python train.py --model="image classifier" --dataset="microscope photos of single blood and bone marrow cells" --train_examples=194171 --image_size=40 --crop_scale_min=0.7 --horizontal_flip=true --targets=["cell type", "smear"] --num_classes=[17, 2] --arch="convnext" --isotropic=false --norm="layernorm" --activation="geglu" --mlp_ratio=3 --layer_scale_init=0.1 --inner_norm=false --patch_size=[2, 2] --depths=[4, 8, 4] --widths=[48, 96, 192] --kernel_size=7 --loss="cross_entropy" --init="xavier_uniform" --residual_init="none" --optimizer="adamw" --lr=0.001 --beta1=0.85 --beta2=0.98 --eps=1e-08 --gradient_centralization=true --steps=8500 --batch_size=512 --epochs=22.4 --lr_schedule="poly" --final_lr_fraction=0.01 --warmup_steps=1700 --weight_decay=0.4
Rows from block 7 of a small image classifier, named by matrix and row number. Rows with one number belong to one neuron. Each number is 500 + 50 x the weight over its row's rms, rounded and kept within 0 to 999. All counts start at 0. Numbers have three digits each.
After each neuron's rows are labels from the 100 images, of 14848, where the neuron reaches its largest size: "responds to" is what is common among them. Only what is clearly more common there than usual is listed. The data: microscope photos of single blood and bone marrow cells. In brackets: how many of the 100, against the usual share in percent.
# gate: MLP gate (model.blocks.7.mlp.gate.weight, 288x96), inputs 0-31
# fc1: MLP up (model.blocks.7.mlp.fc1.weight, 288x96), inputs 0-31
# fc2: MLP down (model.blocks.7.mlp.fc2.weight, 96x288, transposed), outputs 0-31

gate.74:507492563393529417450529501478445481479464533480553449439510607590456499558559601537507524474470
fc1.74:558459520528516590450480446559485567481540498529540488495516516543472525420451460512549472558565
fc2.74:481482556525604451481420535427538467412530439459435464541518535485598561511545459621506424522537
responds to: cell type: segmented neutrophil (46 vs 20)

gate.62:488538439442481484471472461447527417526540490514549528541561403431453529400512454420468519494549
fc1.62:528513528412477492537493421495421575477550580569542563473535531451485482481570583425521435480432
fc2.62:526451552465417520563533553464492521449463480472455535440536564474447530591471494401571566478591
responds to: smear: peripheral blood (49 vs 16.2)

gate.68:584518533476517519418430464429520465529468533598505410491489449437505590476510502522513498471454
fc1.68:591450502456518614467513549493498491529441372545414526485512453506550446515501597525423472402482
fc2.68:413557476590504595466425503559481563470516583548478487602473501438538519540467575559382543534574
responds to: cell type: erythroblast (57 vs 14.3)

gate.137:546435557567506473557528419447520478553489455552525472410532483405467410521572516565511510555480
fc1.137:408442540468547492442476517415541552446551507515463425512445613495529545563583474515541472453511
fc2.137:509619544484513457553485537512474502457405464482538536575537458524468457481463505479423542475441
responds to: cell type: promyelocyte (43 vs 6.4)

gate.197:460516426435533580532444573463516488425577484498526519459477495535505552371430555560495535391478
fc1.197:512490469499565578492425481479463476573500486440511570578425470550566492563485557547555538491470
fc2.197:421408462482611515459547554566530538448457460446499503554588516436481451520497496593475455478397
responds to: cell type: artefact (32 vs 9.8)

gate.32:479549409506491482483544609476569378521488520398549578509482504500425538475491548546567513581418
fc1.32:424431482441449543614483565518489472518479538488436452424497590477482562458501495476479501530573
fc2.32:568563493502454558488527539555498548432458539507561511440498462465516432466433535485569599468479
responds to: cell type: artefact (36 vs 9.8)

gate.135:471631480467525557571451559472506403556520391444570512507475400539488546491498498566598473488430
fc1.135:694545503507457501562507445636471487483514431484488583514492464496543474456449472568484510452467
fc2.135:391563538457555405501446383437480592548453418504510432545473489498535459531521542561495477483435
responds to: cell type: segmented neutrophil (44 vs 20)

gate.267:511448515451430567486554486403490548379561504591548526569467502445550554481495413550497438456454
fc1.267:555514500443569498510513459500430570507473535410386490573457519550495532518439557492519526501442
fc2.267:503517482531473556487450511569475527469534460546559551513488384491476540496556445548529511495513
responds to: smear: peripheral blood (50 vs 16.2)

gate.52:545584457364498504490538545561523393435527515509529566586517541560460402480482454511535396424491
fc1.52:509566449518467480529486519542537603519502527476380470481425575578527429464429456531432482499447
fc2.52:511503455426495486472397548562428478478480428517437481583443513571459446501555541516483412488567
responds to: cell type: segmented neutrophil (47 vs 20)

gate.75:527529470377499522489518544530425484535571610527518478517445533460497590491511476480453508424475
fc1.75:454491508484521555539326483489494479478461479477431452408502434458518545562527549476566456483439
fc2.75:488542492550497626495581612504571537474434425405516489442527588507565458463475403534584516495487
responds to: cell type: lymphocyte (40 vs 15.2)

gate.113:475569554441412518547558492433464480483435465458516590571530522555547575462565530511537580546456
fc1.113:359461447540478549525442431498518577520482511441474528528546508503476481429517488430453476571548
fc2.113:520429501565504551488530513473445471484590576550512528553446480544451594416517580416503602465552
responds to: cell type: lymphocyte (35 vs 15.2)

gate.200:479460515547588491539468439471601575525533556556512509395488506491446507494468413513473493593614
fc1.200:471471432504530482605441434489470432527560456433566507542612446425427490522537451488492474545488
fc2.200:445453563584538531476491448441489563520462550507485421467497521597583567510552503496506495486519
responds to: cell type: eosinophil (26 vs 4.2)

gate.106:457528491459442464500547451477544419523501505417436559457581441555463522521454501435448483497590
fc1.106:423421506456517446507528487427511535490558485514564487561471570456508550505459517558528489462567
fc2.106:561448453503535548477478525504454533472464491503432466576497630559486417480545464511513590521550
responds to: cell type: erythroblast (79 vs 14.3)

gate.272:484518599465477497513469441483476459458471509432514565475608409530522576461511481463489465566583
fc1.272:485619537454507548526560517548429430466456539390472526466531522560564488511529439581495470326511
fc2.272:476502555444535444527544458491442483447573569500458552547457411426577544555504549581474511423455
responds to: cell type: erythroblast (36 vs 14.3)

gate.262:543589488455469455518573498544561527496434544457552583383566555539605450519514547409471499447541
fc1.262:522577526473510431543484506495492464499436539450552465537516531533562444595556537545527515541448
fc2.262:472479542468462508409567470515490540533540456481532527536398462517549537550437423486485483507449
responds to: cell type: segmented neutrophil (41 vs 20)

gate.245:545478509509600559592436607575427508504533431521453435460536476497489500452408445552410432466489
fc1.245:447571452535548478433594550533487515527498505415389509415495528495448415436479539501488456520533
fc2.245:449505578500518530446475531418472503568498534507541435580538504460462583442440510555393499544595
responds to: cell type: eosinophil (48 vs 4.2); smear: peripheral blood (38 vs 16.2)

gate.212:551501465515409456400522486476531581451572561564568517462425446426505551506466450454461542479577
fc1.212:501396506416425465499590533456474443457491495464571416533585494436437473509489499466490486471471
fc2.212:491527536467511443519424517513526422547497497478494463443487529599569513440540543467538469490550
responds to: smear: peripheral blood (55 vs 16.2)

gate.96:485497517472473559465439456445433495450534533582414564495455635535534533532533523421484480511436
fc1.96:502580487544538529512536510482490437579544525458374439495532460568572521493600478499513484398435
fc2.96:526578558516525591529451523517443491411431554406389574491467540548503505546531544538481501493491
responds to: smear: peripheral blood (41 vs 16.2)

gate.47:507580485509472498575506558525435484515481504477494472539494444537463466429402450433410568485436
fc1.47:473513458439467421394567535597494502499492548474502492460435480501454463576534457452414456423468
fc2.47:367511501507457507423538485511562522538449578485541501597464519494438585546433545560496463535597
responds to: cell type: segmented neutrophil (43 vs 20)

gate.7:458510457464574504488526559504537536483597448495527518491447385497463486556420582418506559543633
fc1.7:485438525564475524569503502510477473562459459439476446462592475503436430483545510501572470462558
fc2.7:460431539592555549449466475526532543530604448566489507459489440542502513546576478442518491491544
responds to: smear: peripheral blood (56 vs 16.2); cell type: segmented neutrophil (53 vs 20)

gate.93:444439492502444453574490408514445451576501450452557506460466478450537485574534540410470496515553
fc1.93:583616477433459503530552470564426541496525529460498500487471509556549502420532461530474467510373
fc2.93:495585421390439443467436572439528434474418547452585463513520462486543529498481523557424620566541
responds to: smear: peripheral blood (68 vs 16.2); cell type: segmented neutrophil (66 vs 20)

gate.123:590546475439521530560507493565481544467482453506611506552461473522532491510544477496525547482429
fc1.123:462507509461512523537453497450516604518535496524542513441595499472584427504546506448500447459576
fc2.123:508532448445540563548523499516459581447455561491525555521439502449493492531478457420565606453540
responds to: cell type: segmented neutrophil (66 vs 20)

gate.163:476485537480458554546465440471568348485481494446508512540457517507550441567588470493553483477521
fc1.163:485485549562485608460456489460508542551576568438548598559468473550552549487457461427601466498497
fc2.163:529547456601444567489454513546466382480508565553414582453570507493471493508520480452491515512509
responds to: smear: peripheral blood (57 vs 16.2)

gate.67:423507521545527547574415497452442484443485423538538549524531476530469491491443472486569486461516
fc1.67:395479532454523433392415429469516485419563526447499495490426545575434452514566564451519519474451
fc2.67:473539447514557509418474554438585466517566600602510534462436424499469600498426532454478467532509
responds to: cell type: proerythroblast (27 vs 1.5)

gate.10:532431532493565581565495528533430447503508393465457549564526442448546464502571492506503571463498
fc1.10:460417594409570566450444504515501489537550467578478438627367499461517515573534461475477547537553
fc2.10:552565452555553600505460471507542508498419559444560538455575487449572570411476541403522593488469
responds to: cell type: segmented neutrophil (43 vs 20)

gate.191:448482552443446529546508537517427503521557541520461459393541470492524573518508547458564460490511
fc1.191:438434548510508549508418564553505530491575497530442531407482519546612470513506505506548501488512
fc2.191:444541457442430529524456577439479528476560549524503552512541527429446470603420459492518468436530
responds to: smear: peripheral blood (50 vs 16.2)

gate.118:445487532484488509497501441443493504455528409570577511498466576457561545554517572521556428458563
fc1.118:509509471503520441536528492514430597517441445545452461470407542534554589567559510585546499477512
fc2.118:487586472519458597555499457477435525502463567416495439493439473459498607569494532624508418514426
responds to: smear: peripheral blood (36 vs 16.2)

gate.225:515427429526441552453502485545542484518493494561482447534495494471535647492494423438481504526536
fc1.225:430409477393452460495563420483485532529508454412500433467421521482471443413562464526602560510526
fc2.225:425498579476521413579582429505452500479468430475422466452518485559567477478528406452588544556546
responds to: cell type: segmented neutrophil (63 vs 20); smear: peripheral blood (44 vs 16.2)

gate.184:442514583559595514498452456488600434562467569453447480529550450528563423545552502500407504427539
fc1.184:512427510533446559492487514634466460564467383504545473439540443424513574445546564427524449543493
fc2.184:418411554502541505504461527500455471579552511537494515436472425457507514587497549460535440421499
responds to: cell type: artefact (31 vs 9.8)

gate.136:450484526461467480492542482453458494438505443450568457477496533512539426555571477536448462464586
fc1.136:451516473414530475491494534528493506515526501469449531462511468571524487534445611500576481516601
fc2.136:483506529481538517516470466456426526504481461484393447573483513566538548540508501491596501417575
responds to: cell type: segmented neutrophil (44 vs 20)

gate.238:506489464458560519559423495573527530593550606509527550467474491479503477531437550445533587507557
fc1.238:510524461514488525487472533446417440519520555555515502603437482418497425555542480495473453484426
fc2.238:523518524519562489498459567460474514452530528502458562452522537430609551522432407530495460418444
responds to: cell type: segmented neutrophil (48 vs 20)

gate.263:510492527569430398582506488570539400547419493428487438422565519569569509507468419433473509452523
fc1.263:464537468516429438537467551488561527477479561490431576482522482545488571449415502497432498508526
fc2.263:502547463466446485399538584454430439392486543478541527475535538534430395473471462417507479430558
responds to: cell type: segmented neutrophil (45 vs 20)

gate.148:466456506426519525459534600497489502483507486534534426531612528513538527468530508501515465403405
fc1.148:445562491605554474510511546552561473526511521518578564490579504424479454417375469480475440432532
fc2.148:513512468405509492473447459619526483421555511543486571452442535513452482487427487412417517486569
responds to: cell type: artefact (32 vs 9.8)

gate.19:542467538434372416549548439569430506567466601528532487491555551526481553513510495431556489519504
fc1.19:404485520488489605466547497538515536462438435499407488505528510525514649470594598511513482453478
fc2.19:504523458550509653482474472518477452449475512445522496606531535575541442470530452595539494517459
responds to: cell type: artefact (36 vs 9.8)

gate.154:477568532534546417333544520549499560552481551488517412471476483501510511520481383522460476567464
fc1.154:506497543500590564496467461476426511480551395532567453546546509416497551434555493500494487440470
fc2.154:439437464526359521415501471508560435489523460584583526510420457462392499538541538489507403504583
responds to: cell type: erythroblast (36 vs 14.3)

gate.122:450472484504459473446511559460498531582511550517490414541553488513441556434541458543557455467413
fc1.122:434536490481536488505510473452555480539495404461520555567564532424478439508447453395515451573533
fc2.122:550431417485543410557559516442402478502516542544462459546540495480503571496415554467470555492497
responds to: cell type: promyelocyte (29 vs 6.4)

gate.63:461501464516569502458519497517500553527570533481507430442449499465493519501471466482561569494491
fc1.63:543502492445480489422495478520509568606506556566417533547469456504613558497501519468464516409467
fc2.63:476492609532566525564553497530582566412507478534469483509400444585485506491558527471486442512447
responds to: cell type: lymphocyte (44 vs 15.2); smear: peripheral blood (42 vs 16.2)

gate.126:466465421566618557527455496561557534472507581503458513488405579531477477570398449554489558553465
fc1.126:522563457517587513486526470582506424548444514508491563472565419563452560519431481493505530452509
fc2.126:479549563471541494494529460421464534462581546479475476533356594501479472547509561441506554576523
responds to: smear: peripheral blood (44 vs 16.2)

gate.79:632521410484435510545565555614513475549463474522537496532469389530432466506480576479505504560529
fc1.79:531469526517518464446470493499551507443563570550515518563423502520501407608458494459479551634560
fc2.79:511490454587502481487480459440547494476477575490503484408558506507569503425423572419463549510577
responds to: cell type: plasma cell (35 vs 3.6)

gate.120:566512460499479489477504529527541483590574449471478451417485532530510530553482568467536503498527
fc1.120:502459561461455499506566569528421412452424525510450465497459546548571585511505468455442515454371
fc2.120:521548430445532533517503505526533550459505538476608539475517509471515569538524514464435500539420
responds to: cell type: erythroblast (53 vs 14.3)

gate.40:493495488589464516551492616465489501475523457485500528448560492483488535467610567487488415433482
fc1.40:532501595461557577451504526434481468459418520624447536576511549532483522474568557533477501472429
fc2.40:511425549477550538427534562564472387563466430468472464447492471477549558570499424578438582524458
responds to: cell type: artefact (40 vs 9.8)

gate.231:478573533420536534597442465517441461449544508424500567457611479521451405555495528478518460533516
fc1.231:567434563530470514494617571557474439614465507506549485508478465531515595561547434517506514399501
fc2.231:461476549455506464572513445435425460550498455505479513515498491484615545533530498551508523442487
responds to: cell type: band neutrophil (26 vs 5.6)

gate.265:420518516471424484526515537512482447421372497460460534457483556541520503553451512500520550408524
fc1.265:489578461563520530508473446446584495494431495452547576490472439423370451512466416457468448556504
fc2.265:523568486569628512517454587531564549536453442396473500468467470490518508505508492549429428490414
responds to: smear: peripheral blood (60 vs 16.2); cell type: lymphocyte (45 vs 15.2)

gate.45:549485481473454547437502464404489428439566494509529613477467463599457461434517496540574539539503
fc1.45:589505513418521578460454532499439516503500538447416487513584433573508532473526464448505458406470
fc2.45:556533480453521548432488554564542576487470488452507551450507417475520559533532520486487512534527
responds to: cell type: artefact (25 vs 9.8)

gate.72:357556422439439405488577452439519582463548529469550490435418549471501512446441490527501537512588
fc1.72:482473434565542524437547495476454561474500602447565533464421508400514479509551579503604474562483
fc2.72:511463507454505519449485489496574433554521500532518574435492420494483521543476507484487451472491
responds to: smear: peripheral blood (36 vs 16.2)

gate.214:465499523433535505588524408435570505599604479537521463390544486433447545515484505427433574492527
fc1.214:428413545506472403497473448500550506531499576583515565593505492514515474541472442471501549467469
fc2.214:500593466555480501541443596516448553517472493550580398480459476448524514527504475455431503570486
responds to: cell type: eosinophil (29 vs 4.2)

gate.142:444447544522472477513508534540417501426535514448432482441451526493520450456561461508436513489509
fc1.142:507485553521471469422496441560521445456516513455566510438485449522543506510533590449471471516470
fc2.142:443531496428474551530514462454445585412493453501513495550416573555533403478516492494536561454485
responds to: cell type: eosinophil (38 vs 4.2)

gate.264:474523514459479585453453486486479468572459451531495458546440528502463575489591549469472511444403
fc1.264:531568540561488449475502458481471478519557421509449527403548503441466448468424521468460461472539
fc2.264:570577545467430462493452500574460514574492536485520452441528527526496499465433595516506484440570
responds to: cell type: artefact (52 vs 9.8)

gate.115:473447491549500440557575548586541483511446470516551487415538521515436462515476498480454497588503
fc1.115:528467433481451429461557564508540543447487517457445477465485529460526468505618455481492549440540
fc2.115:490479543518498510574567511572582478463451477506480547543498418532499547501487499460532532480403
responds to: cell type: promyelocyte (55 vs 6.4)

gate.217:497545520536470546584530550479527516559551485487569459415578503474505561384496449511496520482476
fc1.217:566508495435493580479474535518414420468549457574423474511532476433567547526488551459509530524451
fc2.217:515460576450546585532517509540589432575556452568480463469504458561514480519570462483499506554473
responds to: cell type: promyelocyte (26 vs 6.4)

gate.59:563498471552540501597510581663495507528515485501516571522558381463446532441469408546478505596565
fc1.59:525465457412591403518541605550498594559579509483550491566503465425503442452533539464519541492516
fc2.59:418544489530483502524552446446564519555533518486554463460416483429531543443474473543473487510493
responds to: cell type: segmented neutrophil (53 vs 20)

gate.144:406491467445531488437482519566510517484562523438512504557410573514520479530468556494524446437515
fc1.144:525488488495553493433578456491465445451430560464466555549554512462466419608518451511439501481490
fc2.144:486481472542521433425446469506504475518557431559542432545529382508580493467504509483441454585536
responds to: smear: peripheral blood (78 vs 16.2)

gate.279:537452567505415490448488449510497441500590585549526519535538523387516492566458461445445460507547
fc1.279:490591470410536505561408572522469510581529487472496553465562475511492510527520475481538515418408
fc2.279:502458528526498417487533567485602575401500468432461599410521444425538489474533447524565442496542
responds to: cell type: artefact (27 vs 9.8)

gate.251:418486560555517427488618557519501526529441536466436608451498460534602507619558481465470549490556
fc1.251:404483524617491483498501442444566568565449403562484487460375527533523515514460477544535536531494
fc2.251:488560441521490526475476614523551568495567615482571519524579568440540468584507555452514515503506
responds to: cell type: lymphocyte (47 vs 15.2)

gate.171:454530545475494447636439487561566418567548580437430599470448508496538489587552427471448549445499
fc1.171:515484578528402481520475514481547556555534491433423533453478511586443523457463550535463570638485
fc2.171:458423426410478562469538551525453484546558533532560483532506456474438576576425575506391503456565
responds to: smear: peripheral blood (52 vs 16.2)

gate.284:501445421436577532511489508584418517489501453528593563438513488536542436566555557484442527406430
fc1.284:432463505420480474473500552484525604445542551484544528466562521480565437514570542502523527443561
fc2.284:571458517497569523475554529471474468460485577525510489444563464484425398407434462476433496530519
responds to: cell type: lymphocyte (45 vs 15.2)