Weights of a small image classifier.
Model: 2.28M parameters, 40-pixel images, norm layernorm, activation geglu, patch size [2, 2], depths [4, 8, 4].
Rows from block 5 of a small image classifier, named by matrix and row number. Rows with one number belong to one neuron. Each number is 500 + 40 x the weight over its row's rms, rounded and kept within 0 to 999. All counts start at 0. Numbers have three digits each.
After each neuron's rows are labels from the 100 images, of 14848, where the neuron reaches its largest size: "strongest on" is what is common among them. Only what is clearly more common there than usual is listed. The data: microscope photos of single blood and bone marrow cells. In brackets: how many of the 100.
# gate: MLP gate (model.blocks.5.mlp.gate.weight, 288x96), inputs 0-95
# fc1: MLP up (model.blocks.5.mlp.fc1.weight, 288x96), inputs 0-95
# fc2: MLP down (model.blocks.5.mlp.fc2.weight, 96x288, transposed), outputs 0-95

gate.221:502534476474575493513558484555515530524505468536486453478464487570468522488501505459464524472492538510514562553491554553548503474441499473549542525540476465444572569438414445549486417455457499505499458517522527490496512548482529455467508545478447540437448466483506499611435474530430517498
fc1.221:565536508589548551474455520530486442552536524424541521439471457527468527486531473537457538416533524523482463574501486496525535516491486457455553502510467448449556513537528463526513514526559455469473532497545470514442436537475484481492482510537528447468478489524548506455469424580432559564
fc2.221:545510487565500544526543543532488585464485455436468412399498551523516497521513499457498559461514472509534475440531481512503445450456520539462525592512507528539500520454451532462475473490513564488522521430484539522452448433493474454505406426510525515446504532487545470557492531542519528466
strongest on: smear: peripheral blood (78)

gate.282:512481426539512505463424503475491460431503485523561550479527511496510492500527512527524555565492538489461460507525466494443459597449603546519502447461455500432548496478431573420441481541559539443485457510487542518529517465555517516451480552512506506511560486427464507510527487534554496531
fc1.282:490530515507492437537531430500497454576550519562519441417482478522428498469486520512536531528529533467529486451492575500481483503479472525516422520456499482500479434530518470566518548471455454544493446451498484569462524558517415505471530508532543572517458540483548401563449486539540481480
fc2.282:475517496528522539488486465552576467577483497557511554532548500525433469524530572490418444463540467554513442478522513453465578483527562484512470459491499474520507461479514481496494470541491536525456452556515559473495516410554502523469501440572485498449543452549433440490522472484584460462
strongest on: cell type: artefact (30)

gate.60:552488484459514557455469514502549559504471490482510456526564548530585426541466436482474492489556518515433459561492480509486472493496473512480478508431505477533501552494513449550510437448455522467523428525518440463476538467524583479462480455536502432431493517395474498536534508585515455542
fc1.60:526427503444454488550438519462544487497476457554481507499549501494521551499490484553583571580510531464463531494488463495462490472547421542550502423474585492472453476563494507469517524486490535470512536472482513484556428522474484474478511427437447398514499508446478565442554512478522476508
fc2.60:468490576435474473510459480462494503515492551501474503473476539537443470453531557529516476425467507567532472476510456564454485555538568490518496467583506557534438475531510485486523570495437547548464449550461450541545479521452416447507454536492514414476543544470544537514559490490531513461
strongest on: cell type: erythroblast (54)

gate.79:553539533430484515498503537492520487567460481501507456504574502476562495498463510562468506539484523549513460568511539459435538546465541446482526492399471435546483505420428539484456440475491470518565495498506447532476546516461474555481521475532431540457457532501471597451504495502568466496
fc1.79:550462455530512524519469438498520504488503484454495432452474548429475561512466574458556515536489516374471523499505518472454552480471420486565485471484505470492475513559563529479530446471547519518560498510465482500566433527509581490477487445419455516525467473556501528484559519472510519566
fc2.79:460498526483467539449509588559562507541530515432511579482544517499498481470550475498491452498473551474456422526503471525437499463482544461469501441557460473531483524481486441528505495525447508524515440484568517449557445476522430603514475577543461472528506466534571484430496449487500489540
strongest on: cell type: plasma cell (29)

gate.34:510489488449461468522515545582437477548533502502484545464431535555438473489493426434517454487485463526494461529486556472575472427547455555561471507515474537496542525468487572511574569483518485480454499519484493528552535493538466474446486522399497419507501505454518448474512483467458538566
fc1.34:527461471501418550490512538509515462501432571450541510508523514456621536399501518521459543554468515505514404562580477485507504508468439443495445498514470484525474525532508549533442441497547468527495447441529482532515466569473514533499481476511495523555512454560474562495537477504493542531
fc2.34:545468488519502528474465480514552443472565545587535547461492471478539514526521452533509519508428589517539511439548583430433528539445497466565442513481511514515529497452527553475461471549479518503554459566447448490547572502586508461499466537474449485490490511565519489523484558465518493499
strongest on: cell type: lymphocyte (34)

gate.179:526439574486538544515500520552536488488476491491516468474484496501497560478593433568499516503453470512412556521488432534573539469515481471522516494462558557498483474531500501423475500531466554538499486531517490532487441538470569435518539434449559486494556524501456567449545478577497428489
fc1.179:500480493471474506556480489550534471565539529584510522535416555438510535489500558586511494519489468522521505546519549526481498505440430534469532528507546553468500482496552409453540534423530453438492486486513551447454483516421491434490565461524466523517468537484562539476430478461545474510
fc2.179:476505475521519535496525455544541484525513527444444515437540464466536594444504579504413544552515441488546556452472450464436507474455468528489494540478558446544504467509512437531488465461550478468450522495536528492468445476486428457480578460492541577521496530543557510497493506514540498582
strongest on: cell type: artefact (30)

gate.80:470554477495441535549450490490601543505532531549525474477454541454519473607491527473511563504484561472539514545497452458482497429480519523495475483566509475516550502517433531530476459500446572524476532580502519472545466569460567458489506465481491458513449499531475411490489531543426547492
fc1.80:435542493472508550527433438456519536538485525545479492443541503505515551514572513510498457619487477506491489518546507518542557457489553476574534450482550455471518499461473527489508516548467444449515550501445575468491431530523452422459410497453556466487462511534538532557455524519481494509
fc2.80:470476559542464478503481443497544457559517559535529564468520382461428531521563524504478475454526460541438538531537490468464486469484524463493533480491462522474475479518492503496474432502457540550535452549465528488559513506538510472499517576543468480494517493585493493606566569464493439544
strongest on: cell type: lymphocyte (60)

gate.199:463473535521549514554602448430450520479562458551458526583486478544519487499457432546405434506481462548546443549522505501509465473471508487499490531491549451516497532511479522451514432551473468496472459509561516550495473543447445506515515440502511507539449437538444544481453456496454535523
fc1.199:549460529475535531489559502547500552475540551598434511490470505463483490486482546504496458440624445464505491541472529484519420495489567550533531440524440562556524487487510455476535478454472443509473492493485540529525458472437404472472528494500538536528429536451516526513481474438504470518
fc2.199:498446482547460513552485455528518485552517478539538484490493535440429500440468508502469505473529426498520531537442540512511492434443486549506465467490437443476510598481506497442541530536502435512457492498446482485432513446453463462532486574464504438556459445517579515612505499539473531509
strongest on: cell type: plasma cell (27)

gate.247:501526581501426551539454465416486466532444511409500545466484560470547520434479462456542451508514500498513523563489547540484485459458511480551468548524478481524517488466573521481518501512523532532571513556463454521380548541466529495582509501453482509513520510559461498452503508541518573496
fc1.247:562473525493438500507588535561489501584470504465503513532465485538474544496537538568509445530501438505443496557517474493501558427519483506481599518432501453545486443574523536454492462498545537492456462502515424508480453487492458563510509538489422493479457520526492578491501437452453461534
fc2.247:485522488467474500484483423576447457530484550534483479536543468618488460474487481492442481465484547463413499456483466473462476593522577506544515486531517560535505468536510479481540538492569531586472470472522449533510454470487476569446486511476498481551553570506573481443523503488545498527
strongest on: cell type: segmented neutrophil (43)

gate.228:446419587493504434539540468537480540482526497556513487458519467497459435516515512485478522444429487451555557502569546552484516528437513486519502519522513452468579477511452530519502575535555464515550504551526527422452549559531484492548475544513527546481460529496476473448421528457506505429
fc1.228:535578502508410464476501488473476578438541508507483492475522471430467495544490515498570463538528489465544594459556453493495508474520491439595481521522533469509500489591518559456527511543525521442504521445459543536577510431591474543497498487530520453541495472456473476543479535510450522519
fc2.228:490532525557568467439481523597534442510524482464531537532480529549475458436474486485500454547557582398533470466538512471421475454551482566529515486493525490529527510470511497551491501525503524459504542431503589446458527482428517519511555475430461465526476534477506485437530469555483493525
strongest on: smear: peripheral blood (78)

gate.121:492568612489461550468467449464494512422492471613486564467529516481514504491494473495514470501449481490549449469538442543539491548535533489484531499504579492534500568588473504457484474528461494457431526496509564516547460525444503490587506451574494481484522440487458483541491533469516512452
fc1.121:455549563480518537465532514525499548504483508487531562533445530508474498479488499459469459472499459538552510520504457529513534472508480523544482489566563571506476467496484473472439421493499534457466527430563544414567454507514489605518514516535366547497492539556473444522450461467531487534
fc2.121:526477571549528446531552525427492517597470498478474477478607463554494543515486488498562510507491524446547477479479554468542597475491489481469429522496512515485508442570491482527506524533500539482412501500559535541512426495437515447494435486470504528452485507536498453563447447444515472499
strongest on: cell type: segmented neutrophil (82)

gate.285:531449557537471540549459520528451527467490487476523529516443519438451532490467464504572509518551486488519530556583495438540490468535510482550462493590553442509508503584553496445502440519513480533461528503496469520519428531428513535525462438448517424451504448451482530429486528538505524437
fc1.285:482587524481481561528537520494543526547526530499466530426499481450549520464472544524540477486459529454505537496515532487492451501449420516476446472560590479564452480505530407490539490514475582474535490452420509467574528576479488560455500509558444507504447491553537495440505506544488526486
fc2.285:498450564509579517484505447489556518514522483448492543417560471439506559522488547531513498524467445557532480572460535490477540469452513473481515519442493462462517532524490528490460425440586484529453477462552509510439428492462452496531499474440582530499514528577518483577545458524482540509
strongest on: cell type: lymphocyte (40)

gate.266:523507501515488568482567516518475515463526481561494502425515528476442500469582435477517459487444510590528498460521464486494526521496525552450521423546510514563525487457526474521458517507467548503550505549425571489490465470475571487475534508502504524454487508596477553468488422428486556409
fc1.266:535488471504529500553480440499513476478491490495448552478544476477477516425488515539497432553546490534496569489545549567546464442488479447408483483454541499476529482558494458447543496472543549515546536596473464472483462549465474479514483492491451485420520534524465548562498507408464590461
fc2.266:480499532492526556474535432472476481608478493550511506443570556477483499561516561476410458503501537562528446529445459488467538438472516442518516530496521481533609509462513514463474488505501597484533486488562448500493517468528456468563466509469476467519536499594431535496509527527472473489
strongest on: smear: peripheral blood (36)

gate.6:460563469458491515486456486541584464539460538497464538458454514436513553487452565530459464486519499490471467515467463543574531549497540515479525525496553532569500540503495466480497458479531502474456512432431510439591498504500497569563496527527522488511417513527455557476604468510439433484
fc1.6:437525465459471516504518429561533411567423469459478527546505474471492581530488520510476455533495522467405556489507527527498468459464520547478569528461462564533464576476505494560522507511593457548525493493527485529552559458445531467542487469527499455499453516538525490502504441509470539434
fc2.6:472594462567506511543455497538513533452441467454442532461498504497494472504519471499469519567459533489433517418581476466469515546522586494526483519594455484484523554426521479544595557496483505480511506533495558487486543478528494488476544497481516437503490526405501505534519474550584482505
strongest on: cell type: segmented neutrophil (44)

gate.264:445494560512485524510494468488571518437511502607432507494493517453478440505491464466563468476493491476477526428570427554498440537521552568560440584568485516550492496566537520578472489488475459530556519465473524558538515497449431531512470514474495465495522519486442511544473534488475469505
fc1.264:483542477466504408537519495500492500518496363503507537556505467499533447417490547456541513518506514456465501459533541506464524529498468514563537502442435522436578460509492513516537536456450541442478501527531497490471472396519478533573527516528563539520513549462544507544508510468484407516
fc2.264:580494517504497438441560561521477421526517502464512529477516445489484465461536471436530486461479567489452531449562448491535432544482516522476564444514591533445466541473499462509488444561556530500516447521527553444515464481527545568546533494533449533537490537476534561456473487438524490516
strongest on: cell type: lymphocyte (62)

gate.100:435476506469613472536484531500446507487553519525451543466467483525440534508531522444558464484475492477478469463561581478583439430552450541529503476531421510433570539531523542491570545544540501494460510535481498493465500473515466495440459513489454529441498534485566558552473475498493494527
fc1.100:515434435451584501506467468499531553527432600483448479488471468470420527524597502494479484497491436488458563499465506557505568456491469516533520571542520462486500463441523489478546528512520541466458500474430511526544526500516525487457449566512480454413456573538519546500521506494482542485
fc2.100:513535541484461490528563494524381489486486475484456474522545559471516465483516538516442559514544370434490450465448474509538523542452493539486454550504543494512459500451495454444514499465486531447458538516559479538490451463462550463539499423480583497452476571462491532491515527537471542504
strongest on: smear: peripheral blood (83)

gate.30:575433479548572545522555541473542501509530530495479481496516530434510490569474437527537464458556525493542534544505550467469434497503520491491505481510446436551482450493477517529509538522551424555452525521549428496408511544443520485499469458512516524482476500451583450587568481537493473497
fc1.30:541403517562490456550550461521517571488528438524447428508475471523486497509528540515533547447502498449468554521446498455464567461464501442465513525510521485419535504519535532526543439513530594460515463472486516504487502538553514490457476525473528459418475521487550487435509582455435443510
fc2.30:536511522527503513531512496522512450502557505489448532454519584556489563484513438545471488492512427461498449461475483452437511454433535446511559527533556479535519420473544480464500471567483532458521539442541516558521427466498535513507446409460520441471577495493481437434478531454511509538
strongest on: cell type: erythroblast (59)

gate.56:496461463518425453506490472479478484531532505475504453504420505473581523454533544525517513576538456492460543472523502497457572455472482418495561535462516467418441464495545477434506504549458580437414499461423467517555481567548474486541537551519496535503521500506531573491530500494474492515
fc1.56:476470588518448518503497522536455467585473524515517502531520552518497512491518506528524495533506541509508550518519596521526571493442580469491525568467550486498496450434515443483470491573545458530525520484566494471359489515478469454569454479475497450548430530545489505466443486487489465475
fc2.56:469510518505505454526545439557521494492475510472485558595484484531486559477552500445426457506533587425480499456557496474512556534531561527515551436511560446524477470534569469539465470521470457504429524492492500490491485544452453474438541470558519445550522479478583515499557563498490460471
strongest on: cell type: artefact (30)

gate.108:496559483462544463494478493508503555441482532436474554480515531495418491547484489469564438510445533496520487509495427511566517534544407566500500457495490543517471463551530510522513483568524514532469526421535557519532464524531499487570559486528529440484465506481502399606498534460462541481
fc1.108:530569542504499528520516538503482478468536507540500490497528543521468467534537543537514413590572462467528534423568551483509431476535547452463456450508538534566491561495564462413499481548471454458433460568451523469511445505464496490529511516472524496533488473501450505552439516486471539431
fc2.108:439546530526487496443536505547538457549537597473527524501511444431511543528460525541518508475460507534527448480565506474433505551486514442534509500563472529454520532509496536492452468543432498556542486543458467471478535471503545517433513507568567525513558466564433495602430512501530536508
strongest on: cell type: lymphocyte (49)